config.yaml
model: "sound classifier"
norm: "layernorm"
inner_norm: false
conv_stem: true
steps: 22800
Rows from block 4 of a small sound classifier, named by matrix and row number. Rows with one number belong to one neuron. Each number is 128 + 32 x the weight over its row's rms, rounded and kept within 0 to 255. All counts start at 0. Numbers have three digits each. After the name is the row's rms in percent of the matrix's.
After each neuron's rows are labels from the 100 clips, of 14848, where the neuron reaches its highest value: "responds to" is what is common among them. Only what is clearly more common there than usual is listed. The data: synthesized solo parts of chorales (CocoChorales). In brackets: how many of the 100.
# fc1: MLP up (model.blocks.4.mlp.fc1.weight, 384x192), inputs 0-191
# fc2: MLP down (model.blocks.4.mlp.fc2.weight, 192x384, transposed), outputs 0-191

fc1.366 105:123141118165105150069102157145089154189112045132127103145081104100137112146134083140157164154178121126167160169145122156148112122067113182109145094106108155111196168119087167146109155118112101132167146095113160105120126131085088158129154067171135152206083109075083112099137136173171129087148143139144085077116135167109167137131087072124159104106100114133144100150128078127096133167102151114154119092169188124133134127143155162144059174097134141194104112138157119151131081174103094175132108167158143060096092107141111118155165067116138069112183115046117117117099165113083123198
fc2.366 105:128112081120125152075154066116204135123140187110158160094131105085114116104123091117102124118135143135115141124121200166128126137156172164171104131166129118185129122118141158101200107138175100091127094055143109170180114082102197099074147137138131093096154143054047129151147088091168142176102110060198117135106079090163120163104150141150096103112139104136131093149096078110152123096166095122110163133122168138166131132135177121127119080068179192141184068117110111122149147168083094154157123138073091138116161150051096140104154150148114092160117147100131150152113142147119155086
responds to: bassoon (100); note D#4 (36); note C#4 (35); note G3 (29)

fc1.228 066:154104129144127089141114083139117110205084139099105141157146171141129175113108156112130165138096135066066108094098113127180177138148110159095120125140138137097185177163168108035123089109119146131192115130152137119128126107105091114151143139124131047095174159166119149121107227105095181120159131132108118162124173152137130174085164127124146045130112083139119117086137157080178196099112118118102081160166078116101091098119106153078152164118152126079168096136157126146110084099094146110166090114189105131173177149073138177217157099149127137095153119084135105107148135112114123120
fc2.228 075:090136091130120164114158093081117112101119146168076135138141133077127199114121113124084134141128123130099156132127145118087092113138085159071121082125160164126128160072174113127151101089154178140121173184127102159098139137119104129078163142058148150115107130138104166132103144178098106196161133199115124121110131135115167112153071172184159107063077160077085143142077076129163118130181115116100194078094130126151129135119096135113118106146078144160091165041091103111212112193139072163076131115073152111157136129045113120161125146156131131127159127079089110123183118138097132119
responds to: violin (81); note C5 (52); note C#5 (32)

fc1.273 121:124115095087146192129122135103158199120162143123140073166168161122140185109167139083189106113118135139138161137146129186097085120136145178139146061180120119094102096179119120093126155158107146092150147143101102125133070128136095062103143173136190130122145121114163074130111175144038135127145124184092121193112157091108135149184150090141078113079120091098161123115208150121146138157103131095151140117130128114170102082104057104089101157107120141147178140104098152188124133150116097123157044154147053110162149089086120094101105141117093155143140168159175152172090098115136143078
fc2.273 128:125142164120154160175161127184150111174130165149110133137088110097144107077112149101127129154119151134139103113125106128123165096106137131164116093090146150146100090118204070129097116112102101067119206103141158115181174099139161075137097134100083092153106084125179150100136093156111081136122174144146146124145141082151152089079083088091171113151077129134149127195126075103074178125169146125148120105052104185096129098119130091156129130114117125182122085098083186062076119174120152173128077130103096160138070107085130068149117083133125128175101133194112160199152153165112134083
responds to: tuba (90); note G3 (55); note F3 (40); note G#3 (31)

fc1.5 083:184079093119162132147159119122141163125079135127065121155154143115135150139105161103099119136182116052161113105097174123053072128111180133128125139099119163198085137111155096151106169061109124113078167126137061116178129093190100138044130160129123119186151149043150100125201155124123122177102053127161154148102142133088153108136122161125085190129144106148080134067143123122107092111155149189183114100156131140162079099128133105106093146099115123137100131171132142123168158140130178116159191144169134121138165093102156080125154173123119095122130101165086153152163085129104151163
fc2.5 090:175106099156100129084157128204088167141103100173082167169130163093158143108124134142165116125091079128082136161153119177171089112124152101110151163083078137106108135183150080133111115138166165154097179107112149068093142065097113141103145135137145000109089087092089112128135098107135141141112129124174135098082137139190129178133131165152113124097086067147103135090169120103100163136130094121080190152131102176164090170120134079170135112122139121119130148149092141128127111068193109175120124127127144112123117090120131105182094147175092089110146144128135158083122170127150234143
responds to: flute (67); note D5 (58); note C5 (26)

fc1.347 123:110173126162106143160114150130155156139108212066158081108125125121067189123102131170114093176077109135167201117110153143161152103140116066127170148107145117110124161128148130162100119119139150142156118115107152160110123121136116149104083137108101082051075098161154123113053075054081126151096139087112131123078162147188147102148114167133115102164107141164093145126092131095118147214175092143134062127154149137126161125104162104072150161071181154139138094144135061144080133145111132160148107160099104136155118113137152088134066111181122162176158077122195088153112121101128167182
fc2.347 122:121115119110110062178133146114147127189066072066107150109159096113118112142150153130048180174148067172105043104137155122094055131124133108122088158119122133183176179090123119103107114152088086175121114131136095124108107116140145068139117124085144149109122127144161139130184208165146135102143146147129119136100105088143084161091132092108116098124152095140135058115114107106051114166106117149114119156117118121088153112116096129061145141112095081163142107198164093119180151102139091124077135119148123108089186151154078164100130101123156131153036096114161136162122101062171126143
responds to: oboe (87); note C5 (38); note A4 (33); note B4 (33)

fc1.302 080:148126134050062118160133128144147147144103126127121073138054144099130085072057147127146114103145094078129132120135177110185139117133140135125163105089134135087176099129137106198105097136168103130142131084130135084201120157137128096108138173174084144115089088132135107121133197173103171204109108143119153117086112115129124126146163073138126116116129150159148162117101104211137124062141161096112081119135199108127138089133168161095129132164087198132108099124136096155149119126190172129165146149117067121145164172157097130080138147044150163065095182131129164081117182146110147126
fc2.302 077:159124144152099144194047158168044069103139151111081109106154161124177068135145124127124112113124150107124077173170146155144103105156120131132181109083147139150125110085117158153153164135176095166133139167078136109144156081131130142198136065072152100118129155094078130128126099127115104171116110111130111116120142157124145199154092143077092102130139158147109142038112131134166077165169127080139124064136121167110106159101070068103184139132127088134164102179186062090053195134093179124139108123105132118145158138114133097181119185088133145085136099133129157111122136110146110142
responds to: bassoon (78); note A3 (62); note A#3 (51); note C4 (35)

fc1.362 111:146124145113019091112141135130182151089123098138096101146160102134092124080124176151103114051119072087150074131145156120133125150108193142129124142129130108154112093103101095132060138128154154132162061099116166130191111144148145133106055117114123166094120068138121141109135166159076133167115196103076126169097107086163133108139095094108169220128126121135153098160126130174119112127164153135108122142180162122158097139150112098192173174050116129166105145159178137140153104088209128166085149074084105129162104117164190094118143127112143123142170110151150116114117164107084156096
fc2.362 109:147159149154075151138131125096100131066127131091079145085116130113176163140130155121141121140169121186139168111118157088125108084159159152187143105109142114115082116134157152132094111119064155158144146183146108080158139083089145124108221134058143077143152132183144127130133111108111158125190041098150127127096177179131132228157110138086128110145088152118047084120112127139202153152107129156088160082044138122152157124106137136137145144133143190124116132211119153128120064129098127160146072129153120135072125125116123120167111128160101151049124146105081155123157167125109120111
responds to: oboe (85); note A#4 (63); note B4 (40)

fc1.343 101:118118159131115067102105137156086168160085085125157172150128107128158131071183095184173116148096122130123186179137131138111110114189068112146123153149143168108140119068119138085160140107154151156154174118151255096138123130157085108175124131121140130135137142109057102153147097165115167157188133152130113142123047106107070122124128120185137086097166125059070081133172117097093111115157093090101127143152139168145085163101123065128178133116166104167173125178117093156140118105160058161116069158161117072137123096154157153109143112127143131078118168179147108135110142133140151116
fc2.343 097:121146168162077113140093191118096178118127122101140116162141115114135163118071136184136117154110165107099122187121171132143197165178119120142091091040193116146105111114162164163127088137134150155150225136143115110088138167145185129128113139147108093146112125157150157103109129123145145121147145114052097154131155133144057095120141124094110171181107167068137105147126168162095088097109138132145171109162103121198137150192161098163163104138143119078164179212147122183070149128115135139143097103105071156132148154093113167146166158152160165097141167146114145118142127181182063145
responds to: oboe (86); note A4 (55); note G#4 (39); note B4 (25)

fc1.156 102:114096136107111151082122174167098113144144118174105095130145162101100183088173086164181143098152126126060168143130111098152108103121128098126124128163124132132155164120138079105116159090108144110134169198113132156132140125135099114171046109163092086218168099159122128123174126067104164147153147133157087119070059083103144131116121111146147155158113101155116095112165137122121147072083163122229134063184127162115132107077108150132141086162120133176123119117121090112118204111105070113130128128174174131113149099080146169172133076080132174182185128139147150119094154059120106103
fc2.156 115:120104133110132162085114129174131180110086118195161142109151106064101168122097103089176086096162138155167113131103145150170074091171190091076116114128118098118131079123158137108166158147101122102132113110091172138175127048142167125076167091126094141092110115070196131123088094167097099119140166127176130092119122101094083115118169132090150089131139099146104149104109100149115128061144104156124126141153071168142150151175125127058117125169155139132107051166142142078119116151086176144110183172169076102130115186125128135153073213119148110052120142087144112117093149129162155098
responds to: trumpet (92); note F5 (33); note E5 (30); note F#5 (29)

fc1.158 105:125108117091114087120113108142113107089151158083157141057113169168184135086119125105116154075109118083158137134176147111119126191173114153126129148127129116101116177124112146126172086108123132139093166138115181126147088115141111122134137112088093168086131153129113074159207145072179113222119121133148045170103130124150089190153114164185204095154167161185123176114140103093113140153118126143098118140128142110110132188127163084155152133116126111140094088143115089135108092029076149127176119133172098058154150137173094084122088116097147148105092132166096119096128112188193126156
fc2.158 100:163126136119149161129146147181105132073167129144115080181170143106141138135127116123086148133151128103174106155124170149114194129150120208136117169112175089127075120184151158138137114105122124130148170181140114135110116129145107134116123103050113168143106166180125107151102151136140168136149099127132170138141143147084194102143128172139127145164116083092123161139147115118124110144140119117151125073105165109057161142231083173108171130127151113118137053229104088189120183107107136143160140105126130176120160136080099126151174165098069103162098076101122095062199158176111066111
responds to: flute (98); note G5 (47); note A5 (38); note G#5 (31)

fc1.39 125:151106167132089132113143126109131137185133141127080109055135151132149107135131034140141189153079110098070174141139118094147127147128103098109144137133093154134147117112129115126156138129083127143171104126073150092144134129130138149130074130175178137200110152131129044118159170144118126174136085162116145175128142116231151112102147136067122146081158172137133096166131154131111147137101159044136141116119140121100109143120100128123141111109120094165107078113102153097044119122151104130159150209088111082119173175143132114154117075089135116250180200081132147117133106129109114080
fc2.39 122:115164106143136132135108134107115092112196121116118159050136133125115159176093186146142087129140132144124091162161136167177159139158149103071144035160154111113132153120161132126156193107135167179151061152189170111136134124143165141136106167171104101123135150112133121131155106098149144175114142143154118151145103105164098127157111161052163110171109114141111153055138122156107156170138141102083164172154128114157165146077181174184119142164152074061099066169157113128127106114104170128099175158133117063137157090121153147192109206076110098146181149082124121076095129075164131104
responds to: tuba (48); note B3 (44); note C4 (37); cello (31)

fc1.318 077:105093144142122163161144138107095069138100142109133066139072063143099187112102096109115115157219156117180126143112082145146132128155152125105088141128152123179135083094132074184072130096109145134156138116136109164091150106181154135181142132153104159122158139097127117117112107140134131122106159139119169175188148142154141179132124176127053159101131081086131122095080162084105158108126143144157116116147147151141126069115131172122144130067108049160147060117113126134117109106068117165103068175102091160118104105095124158146200161083098165199211070130114124108103096074114086138
fc2.318 082:152112095138142114084124094119147120100103129143128130140135120103128173126151135155154145084108124113084139095139140150107111120136163101138123053158163110097063183129137169150174153165163120140055099116128120114157039100154122126091144175140135151144170129105114137117124178199162178174161059197173107111165144146171094158081115117125146141121128122148154154104130105141156186115097112156121165145147102133138140145150146064176085150152137109102142116025112120122135057139112128142141131148115137079123135133122115179087102131091215179213146226090115120092108199184129134156
responds to: flute (94); note D5 (50); note D#5 (41); note E5 (29)

fc1.142 102:157117093165159116152089186182114150109128119159111104185112124103173142129098100068122113077147118150128191163067148153130197108141153115134145135068085120078175113115108096134100092119154081121149079087094096209187108148151092122138083138150097147051115113099107120168113120109136148154106135112159085114125181107094111098134084160108178173147156167146109170081074112119203192106074129083154074084112139100093155136120082171150105166120099109102091160126105115161139110128114097123112152099127090132139182130144150169131142192148135134158146132152150180157129131184062166079
fc2.142 094:150134162121096096122121125139110132143106174128151118129076133113120104119121152082073060158145134107159143060139178101205128085164155179134169146128093048120129145066191190123125123089151083146082092145102171113108093109102091170102107128089134135166131173130138124164119151062123098148093106105158121073121080106109119140153148122154172057155101118131114151087136136126133131143162134150178135160120146173154131142187133106113085153117196136133104089255128152173110102081106156105152132099069096164082137154128113109098088099102121177069181140136126126174113112111127121086
responds to: trumpet (52); note D#5 (36)

fc1.148 085:117099141073088106143105160137145200175134100079148177188120159093128154159163043120162111106160107113097094111081112141097127077154132083139147097130126154139113160199114184168134133161161141173115170121092141147131138092168053120091183070163099108187135028122096139148101194091139144128169125096127158117108172161121112139107128191094126104080169133059132131117156121093103096166123081124097155151136083104087130095133158104166141126175168083155069139148102150098136185091113120132123112132152105177128145193119156101150119140125085151124111110099142127140167126104091169180
fc2.148 090:150159175122133134164104134101151186051170108089105124083134198112187193085149122109121131157108148081148099178152136076107130085090173168149157114172098116170116109029130127069126163138141164119166116138160117103112132125148176154156082154121151154132110140202144139123096165105130088155177098163148180108155185084132186150106111104155151153133124099164136185099158183183131141170098099141097146155095167133154150072146118162088111129101120089110155131069179158127120116091157199168143152117099120177157092116128126129098107097096126168137171128170099106180083127098161098116
responds to: flute (95); note D#5 (52); note D5 (43); note E5 (26)

fc1.56 089:147096158161105179063100139147113090140156132095134147076132148129134184135155158157150146080115152080073113132166099128099162125092147084079137110108130103148146127107185108121090076154082141165116150168090113111098160148184154110169150140132151156090158107159130142169129156096108129138099114092151078165115107133163124133103144149160158194144100105082107134082105124072196118072105143104196149089099156154034159127072073156145124113053088148136095150145085103115151122163119109082149087181121180138167122095115149120106231138175081156173129144149089125099092146093100116154
fc2.56 086:126086195168146120084126172121124145120147145166185133122148144152133130135117097089130115158178159198115118130107210091102081086154138063130147140124132127128103126115132205129117103147132157148111112150113180143162101113178172117033107174094159184134152159147172135097130117111092121142164184115160188171108163166143138222102122098153098172093122177139152182116104193125120098108130155164105139117166128134134082110139102114186092075123132130090063101099085135141128081123106155117113137107115090108141157162062131096121082096153144064101134166115095187113085091166166139153
responds to: flute (85); note C#5 (33); note B4 (30)

fc1.266 115:092161146137133097126159141137133143145181124138100126151071154109126099116107158148082122110146080101159126150139178156136121106113093149134157131146092125145179160136132110096115121138114151119140070125099104099110140085074133112130094141137137109135109152196129104095096077102150151154154102064132112207108144069090138072090130182082144142101089114123136135208152158123126154127140141105119078190081101120162127139157210082133107109164131030131176161124126117135102212118085103204166128131198111199120112113050134133151152126052127121149130093211128096162169132090137104124
fc2.266 110:122166112165125129125079116112154122126140151099120129151071123151098090126140152173225145136139152105157079082140131137148094122136120114105107145100117124164155106048144132110143101106125154073188097098131104177119152098091120172180133152134193117101182141123101143163125121068125138129121125141127118134128150109165169133185165132191153190124161142093102130118123113121144092153059191155118108157089148145188209167126148135171198130176174122142091119235086113175216096107177154112140149089100136143118113129157101095143157112167144126094156183066155141155108130143147181138
responds to: oboe (53); flute (34); note C#5 (32)

fc1.224 106:162103119122174153141133113163147109123135106094155156150137197089202113119095143105135116134113140115121127105211056146148039086114123124108099105144139165090119113127121126167183137136104152177090157130142130149160033104122130147118118126123117125138139125126195100229146173133182123105126171134132100142130181126060176157111140090153190096136138125146124135128131120170131097206100138154124099091053148144144142129098112105083160166155066112155100100147091161160139105142151118171089119113136131082152114093129059182133119031095166119107110164112131078122086160160115166099
fc2.224 103:134124156112109109113142157115143136082165150110124155083112155170137108138114182174117147154119076093136141079116112140127181135160162179104113143136109124131129141143115142140141189136136087113133115115109091137105146104064135136192057063156092098137101174175135130132103134160178189144156120168130083117106059015177098074186133117121166180145135079118114117144163086059135173127084129087101143132157121170122162151171164125116168089131164114077131071133113104203138116086117141146051116147124124115129151115142097093073129138140161076161154164053135166095105099121121104190
responds to: bassoon (98); note G#3 (61); note A#3 (52); note G3 (50)

fc1.342 095:156119131137045135111098083172073127193087103106122131154149169165099117144135110085139074093207087119138093129122143125172088113130109092122099107080191104091160147163161138144134113092108115119114132122148157129162139142181128100100198076123108139166159112103092129158119175142150172129159125158059149084120125132109166152115140087135247139140084076112189102078129126143143122097128147140139106111181111151084110147159146111157115122117119072101136126176082198155157154136175102115098107111112079136160082177111176181157138077110131188096132181078131147145145087153084125122
fc2.342 099:115138134172087097067115117068211185099113159107112155119194135074100107153119102134160156122123158143150194130104131075111112080156116152101166137100157128145150125129163121082165148148097163099174145154159141144160117081134143116175162104129180139154117164181125177149138176161155156141132133140144169117144200055101200154140154121128064091117180094130124111166099098091125176105132119155111139191069167190169125110081116138185115092111159106077123188074141171106170130094111116146112127164155109129130131132116127116145095075120113125161103158152117124201085104050140141153
responds to: bassoon (95); note C#4 (94); note C4 (40); note G#3 (30)

fc1.373 093:064081064109147107103054136120086089179154105094142169107154092123139124058156168180108111124139177085106129140137187166104112114173171141163102190217141107133156103185095171134136202119170119090100136102107126063076132145136116104131096104165123131118121126152155135125141101083149139070125117138160065181090140130143167107101141111112207137097120091149116125139090115113129183175146104172085133128130114119189137069167148100118062183157085128087124134130154120169100093163151115176114127100164136184114112138131136129130169093113142150148150108136105089162088136132196125083
fc2.373 093:097118107113128128170180148149111133139109099135085069079087059166165134150136118133136135131098169095095087027143119109165121173160130174108160139170136126093114144100178085103166132100087131202126140127122121075148205151160125137102085142137118085142136094179140110120171112066130155127102184143169149118111125129082146103121125152138131119132065097120185152086128128158091108088064107169138135143137142147118207143124170118112096172134162154137148165109151122122103100132163082119225155092056148170180137118093102149077173141159058152139105097084154111078094139130148104101
responds to: flute (100); note D5 (44); note C5 (33); note D#5 (31)

fc1.69 094:108155119117128105109167116121168156148122174083059174109170135114106135148152137213080112128119113129180128105199103198168129091053150130101150085146121137096155149125133165172147113071112131093163100090132106104149066145125126152182092128178133081169102165137164109156150154100126083162095170163142145164115155130085161146084083059096094156114114112105121129169151135132124094112116077087115064094055116127171137145133168086066114140140140133148095172122101161157193131129072099113148163167142164111092135163142122197143134045147137160145147138125119111073146156097088158095
fc2.69 117:123170176136087158141143097099139095099152126106145101158154130152135132136186097191064115197144125136132105110162102142124145157096107139119135181133094129121117097150154145147096151148116122068133109143130140127092158114084138125174064076130124181122144117120084128108162129081180106167102085169121101140132109147135085139101187132140143168152164171106073131108134152067079119148105128130162078098124137154178122170140157103145122165100187175141153059059058113160123132120096162118174045048121096160131134090087132113174167194095157139082145174082116157081131091095150119204
responds to: tuba (100); note A#3 (74); note G#3 (44); note A3 (36)

fc1.42 095:136096088158097168150133104188102085119113127167148150129157120170127190109070147108138145109143045084123110129133133063154111133087112173109137130145123144137169149146086057128079137151125117171137110122162113136144159126074124110088143150153113169169188115135147089139132102144085083126138091143134097131165098098079089170179105064151153161110125166151185090188163091121085082166130187103171122086115152155084145080137117139156103131045101115175147148110165126138109107119084163113104071163155149086147125096121160105143133112126201099228120122159164082153141167194113118131
fc2.42 103:114135134078090145150129130074129196130039145095134127071139164087101162087115083095160115160155091146161144164100047131086128086163180124169148144104130096104123132129158163153135102176097154133142069101157094074155123146123129106118172129109074186101083154108108175129154154157100137062149099131120133150173146153109147121152093099127142165083129100167087176153103075189201110110144134077105138105145118101084106095110170124134128179092121157135146091174146106090161141108176104129141107141078132170081108153128066157112083112154095134130144056110114112129160102053114104063
responds to: bassoon (57); note A#3 (44); note A3 (36)

fc1.18 079:143106093083116128095135076105120081161159118128104144051126146077185164106187144161182161129155182121143153083137110110138139136138140167191137073142113129098165152175105134160097169133107182161136124212092119086101092123110101150174115099078140147089170046130095137184107162073131175146122138163146070067188030076171133105107127102146112134137121104118171146136134132139154109105153168137143132125125116173120086084137094104129158153132133185118137126105087092105132098161170112124111125132142129157211122172083117039143139135080115126152093137147124124131112114105144177082
fc2.18 093:137061203115111099080129135147102105083154160078103127082102138160135094117090158038114107140101113112106133109107116138160129105102170107169161137170108177152101137145182080132186132089099077110145159147116145120119182074091187128049065157109133157159158144118134143117096138230108137172116155057134137118135092117175149160069111077122114090105150116125144090169099123134128120122155127150091117100138111117157131077141079088171077139187144176044101107148104143088093137175133136153149104185143098134107171131110087107078111143177086116126101105144171129140131125174137143142
responds to: trumpet (98); note G5 (49); note F#5 (33); note E5 (30)

fc1.359 105:102162116140118130149125140112132165084072120138097126115156130137164136121119121139088095153147094092113145127104132125100140078200214144103125167171163107140118169211146161099104132194164127132132070074197130115098111100140152132101105145123126134142102140116127074098102046142146135142208111128162080132136145127110140149124108138092164176165107162134116099205071121110142156141134132101148137108156238139102133157149122064090135162148202156167101099085138102097168140082151083063081124133111091148098107132148128086141075160108090176083118130184100065103091127124124137163
fc2.359 102:176136110126128191112074149146171093151130088149068134162091102167104121106148141151161149096125137131160069151113172108108087164140112100111181156133142127141160100089170152131118104109144130180158162165230128134171165144170100098209055147087101130110139090146190084174156185096135143127138185103104177174106137185163153132162141062161167087134104175144169111161129158147102119141127135185105144090168149189107129125106142129140090165081118115128138113218170092126073108111107130141123133086140183101163133126115113151115153172132059130125101114136119123101095127063122130114
responds to: flute (100); note G5 (74); note F5 (59); note G#5 (28)

fc1.54 084:176087103117197129151173122114084107111165085118076118120097118180159156169126144176165164201086054116099155142109105085120150125140113106154117165130090127120120146119108163185104106134070113118159157139095104088074061089112135114129119169151085108167134156112128208101070155101150164140098147193103144174106089083161142083141102072112118144196109112168073119101109125104168114171136142165160114120117122179088131129156161141069115116162147078125138060145094114072113132157094167118142122149136121157148136125157126095118178107143169078182077181088178158147173132097113121143
fc2.54 086:124116124074128074155171089105143159138189119115148155154131115164125100090168131119138135170152072151085044138141086113121083179136132118094149133118165160162154069097108117111136136162106148120131079121084134128122178122133161142160112139144185129109107154149048206108098085126162164146117175109032156156118130100112087136211117144061178105133075119158179100071161095144162114200076106129091075120195101121176135106108109163073081143142151122103139109131180099147185173104125123107131117205126102113109137113131098137107157144162116162142103114112139151135154115100144172151
responds to: horn (72); note D5 (34); note C5 (34); instrument: cello (28)

fc1.7 115:088170107125135100158128110165095098129140126106134097164128138156142176110175137098109113097129137116148139148175076107063152134201063107131088184147116117208162101114176134098165148111100133119142142117158153117155097101199152149105051111114128100153109124147112131141172156079106119104135148156154097099129125177119109178118164135109001134111170083116074134158163138106078147124136129059148118136154143145088134169166093090141180155110102121135161177129155183129141123149052138199162072085199143163103082061130082153126086139114140129126109092136088118120137121162111098118
fc2.7 116:108158104163132079135144146139116100156103174093165101078170092157129114093126135141083178090090098140088125076160114148100119159156128191200160130045138148069129129135114136138143113118166150120179135142111159144205120122167104114066158151118175179116178084143161114136116048140133093080107169135149132107116150168118083152120095091169176148149122123156218134070147151157148110086116125150108112077142102160096117101179127124120091105180095161186098112124106154101139124119109155176147176163182182128167107154139146184092216150162117117133154134133132161157153150089125175157
responds to: trumpet (90); note A5 (74); note G5 (46); note A#5 (37)

fc1.30 104:087195154130121157148141132127199106150173119108126152082110128196060162111064126179097112142079153128129144060147132132076128118152133141138171135162106107125088160144115123117153081102100094088085122170065153109129121110130133163121126110162081123139112132094145116133104133156164155107163134150136151134124149112106185111138210131104145129145092111118085110113134150127144102093093123176161180153175030152134109103164184135114142113109079162115126139137128101145071215145109126116075191085086095137158198047114163110095118094191165132115090175115196149171157102112112127140
fc2.30 101:093074178109125107097088143174075114057160122124120145119105112116077134162095147133109097139092103118112153121129155109136178143122097133089153144204112103117150156088119122104104172108123118126120185148122100141132162134086087165117107143163148178136101102163112152186103204126141123136151150093165112141114138132103144133224079116121074079129164072106189118139093213108087201198153122118139176160154135101078113110120143164118125133105125147103101144186135070175185122099119096142142128142164123156154138194122178147181165151131191145137112114096123122138053102113106143209
responds to: horn (98); note C5 (59); note A#4 (41); note B4 (38)

fc1.162 074:110115103056098115149117150059131111136132123093147125117141132151180139050102188153126179164108134111098131148102164174146115109117111106120069184108131169090145130173138149126114139132089084099095170087167178127089127135140075111109115085157106163189200090141180120176111101121080180109107162098157148154138202076114111135116099126121114126186125166148079101131095146149136100090109109137105177151088063131145177190109152175062117115085191158130115157156137022104152173100134147076131107182126142166120117113138141163168148136180115120138104132095155121127110109087092147140
fc2.162 078:159093185132112130179141100175096107102117097186112097148185154071170160112141145081174179126140181147110138106117118131125119178135131114131135140079124129122122146130119164165119132127113105125105109155080138147159102146073177141061140084073109104131118146105195112170143141153126178078152143085135125122098138101104127134142111130134061189114111098129170090073107140072122122162122101186068155150173108088182175116142114148116111080090109171115151144103167136109150152159191070160071102112166078170128119100124090137172115086062118161181177131163069081154094070156179159136
responds to: violin (78); note B4 (48); note C#5 (44); note A4 (27)

fc1.2 113:097075087142070118105092133192056142072117060126144112162148112148104120054115066120164122110178137116145172127133148123152104096131104174137121144155131121097173129121153104092130105141140101121159135133155052176132171105138111119098130108146102162136148157093103143194083172099076155098136112059082147064119212162101108152139125112110162176110132147146126157140088119163148161143095160107108117123173124105116126190045158197106114126117153102131114123205142102070121178163186162108145086107174104119089155168160108137109139120072140120107177147164198124095125146135102135127
fc2.2 109:130131141165130125167141141088233140141161145134177151106149185147137115068114059089061081105110105099112119101112104103151151085169176188135152124175152132191153192142053136137189169120108136094136170146081148101132044140067133140139103090109113129075150142110096116134124105199146138108118143180115159161137125072103152123152095155158120131099148108106094092127105129123155120133145156154122130148189172115112095051098168096113109140118117112124122175042145146107135110140057111130100117152148066155144090073096117101136091090131149135158108132172128155115150142060159151114
responds to: trumpet (90); note F5 (48); note F#5 (43); note E5 (40)

fc1.284 102:100155211127120153124116117137173130158127141147130113120118174112119132113139112150165089124166169151160139121150096128174082107157108139096130181128116223136196132145146166185063182115125100087129133027128146120150082153128067154125169093097097100100098092075148101148194140178183153056137110134120132152094168099146126115118105096084168129106131141119139127086144109135105109118126146083194169100129154112148157080116107108097106181081069092166119152201119147156105119154156147160106142104134117079093165108101067071099081097113113172091164152102113121172148112086165151101
fc2.284 098:135073126117055115060081123154134183108076125095166183089167139157138060101130174158131151141061099079108083099091119090106119111154104151158140090152223125112166195157141161111094099189143134108114144125084181093134139150132123075173130136187145068129158125146091156149108137072118146078152063116165055127090083092149146118100130122120159169117150156184150111175128159106135141105118114131132153173153144164136164196154144115125156141132139121139142142135171124119132124102152175082088131187103105112180140150122145144108172099144193146131149129116140153108121141148094151043
responds to: bassoon (98); note G#3 (54); note A#3 (34); note G3 (27)

fc1.66 087:138114147157099119162099187157148083151126119050086084093166131100137106103097103151150154109135110110137095108155108093099134098092153227134132072119064086165128109120132086157092125121073176116149083173092150167126087125185131146064074099156111197201129143121055129094130173152141132150127115211145134085113145119113132115146154173088183103135102149144061122124098114126093151115123126149080126110172145155134133124106220193108123135094155142174152107151128127107099215161197159121126091134123172104149136080123126113104087141171144118098137139126092132118164116161134155122
fc2.66 083:115132189094139126087117134150158150085125084144147141131137101144119058169084161121093086157169080088115167157096108141135132101128111168102137116164176149176142137115047127039081085138080169069155110163106104153113193146178089148125112071108150108020173172088097203135118150117131156083143147102133104148150117144086185117144113101133086089132125143156121107114125130108110100163167114094151167109081127135093151097099082174137103114091094117095082177183173104118116115146112089128125134154126119129132138178159122096139135077155124075093076091136152145105142189068099146122
responds to: oboe (100); note A4 (89); note B4 (44)

fc1.45 101:094146082107118106125112078154173118105161176108092133132151154143172189107146078110108109097066083142153129108150201147149121081167130142125162101154127147186131076147126097070201138114103127113153125102106147117150085135152149152114139134107100073108140149115081095131193183073137121075144125175100159154088169152162137143055142151095005158122134086136141170103099170117143122130122097137161094157172177127134123114156096130150186122142088146158106129148143132151130193101090134174174076119123138117121144067050113176117100165124168162110153084148129091146079129179104127101
fc2.45 105:092141134176138092140145089103104112125114171124187072098188089156149151117082083166088141127143063135098160102130172119154107098122170136173123126138095138125040144134110195182165086109082099094184092151113158194173162148133134123110135177135195153168179138149174088156104104152117112112097132130095180075134142103126055095140111158186124142103201132154157157111172052157093125096147132152113092157111128100088111074087140107100151116154095143125093114128150157104127142086052129151131148139135148142199106149121108136109182138073115161099140130159105135122155091104170082141
responds to: trumpet (83); note A5 (49); note G#5 (43); note A#5 (39)

fc1.303 073:141099152110138114106091078195100136114138162159113113131142060135122193121161121146134137090169100055186126087066172077134113099140201134108118157176100121062162155111119124129137143121133186151135139068104125144111181107193145146090146143164143081101081099117111126113066116115125117128153098147142151148137100152121126170140171161179214098112128091106137118168103138132145144143130103133089130127091145135148104171099075174114111076194102116148092137128117120119168131096168136148104195144095141114129192186097080147134106131148110020151195114120109098052094130142092122134
fc2.303 077:143175153168117145170172117127082131151158138121117136144100144127130140145137134141085134112109065049156099147142195155114132100170064100135139215171107144212154149162137093150097122084103185159171193121097165071170069120201157195140155121149103117139168118164133132102090143141134129105096097139062150119140102156172145142074124147158126182121121119132108161183124132143143126105177166150133102135044116100121147142165115132156128106120191131161151100166087106170157113183094122118099176113141092132068066084111125110147156104091111129112077142092143123133185161179164141126
responds to: tuba (55); note C4 (52); note G4 (40); trombone (38)

fc1.213 075:131105115131090128080109106123129088159136134130092094136087144085114161069175121145116091124091089140172138172083114144130167086090173127082097086155110158142103114136169124145091153171089154144063097189115085119153118117161149162126146058111135118085144107130146129131112113148138164109149117125172108162090144106084147247198069132083089180108155177104148110126110141147130126138068091142116072128158124159132089136111072127153152117103102179152174115165095085152121093131124174123095129207125109172146115165133160077072225150110123155120121149164068150128125195121131133148
fc2.213 085:123128140122183119117152124133103145107113158217147125154153110129122141173102118142100190105095159093115130085231100134077160096115179108111137146140101118128097170135117180171081126139180162145125105150102169171090103096164128115167131114067159149133100157175132191134111124120131093120127146119123201155107139109188098151069161058090153157138114141170145190178102148139124090164148102151142109163152123126086107083137120100105117124077141112137114127000079129143135136179152107127116165158187155114105144067165121087157097096149153137156160189142119123134146124113128123100
responds to: trumpet (91); note C5 (41); note C#5 (36); note B4 (35)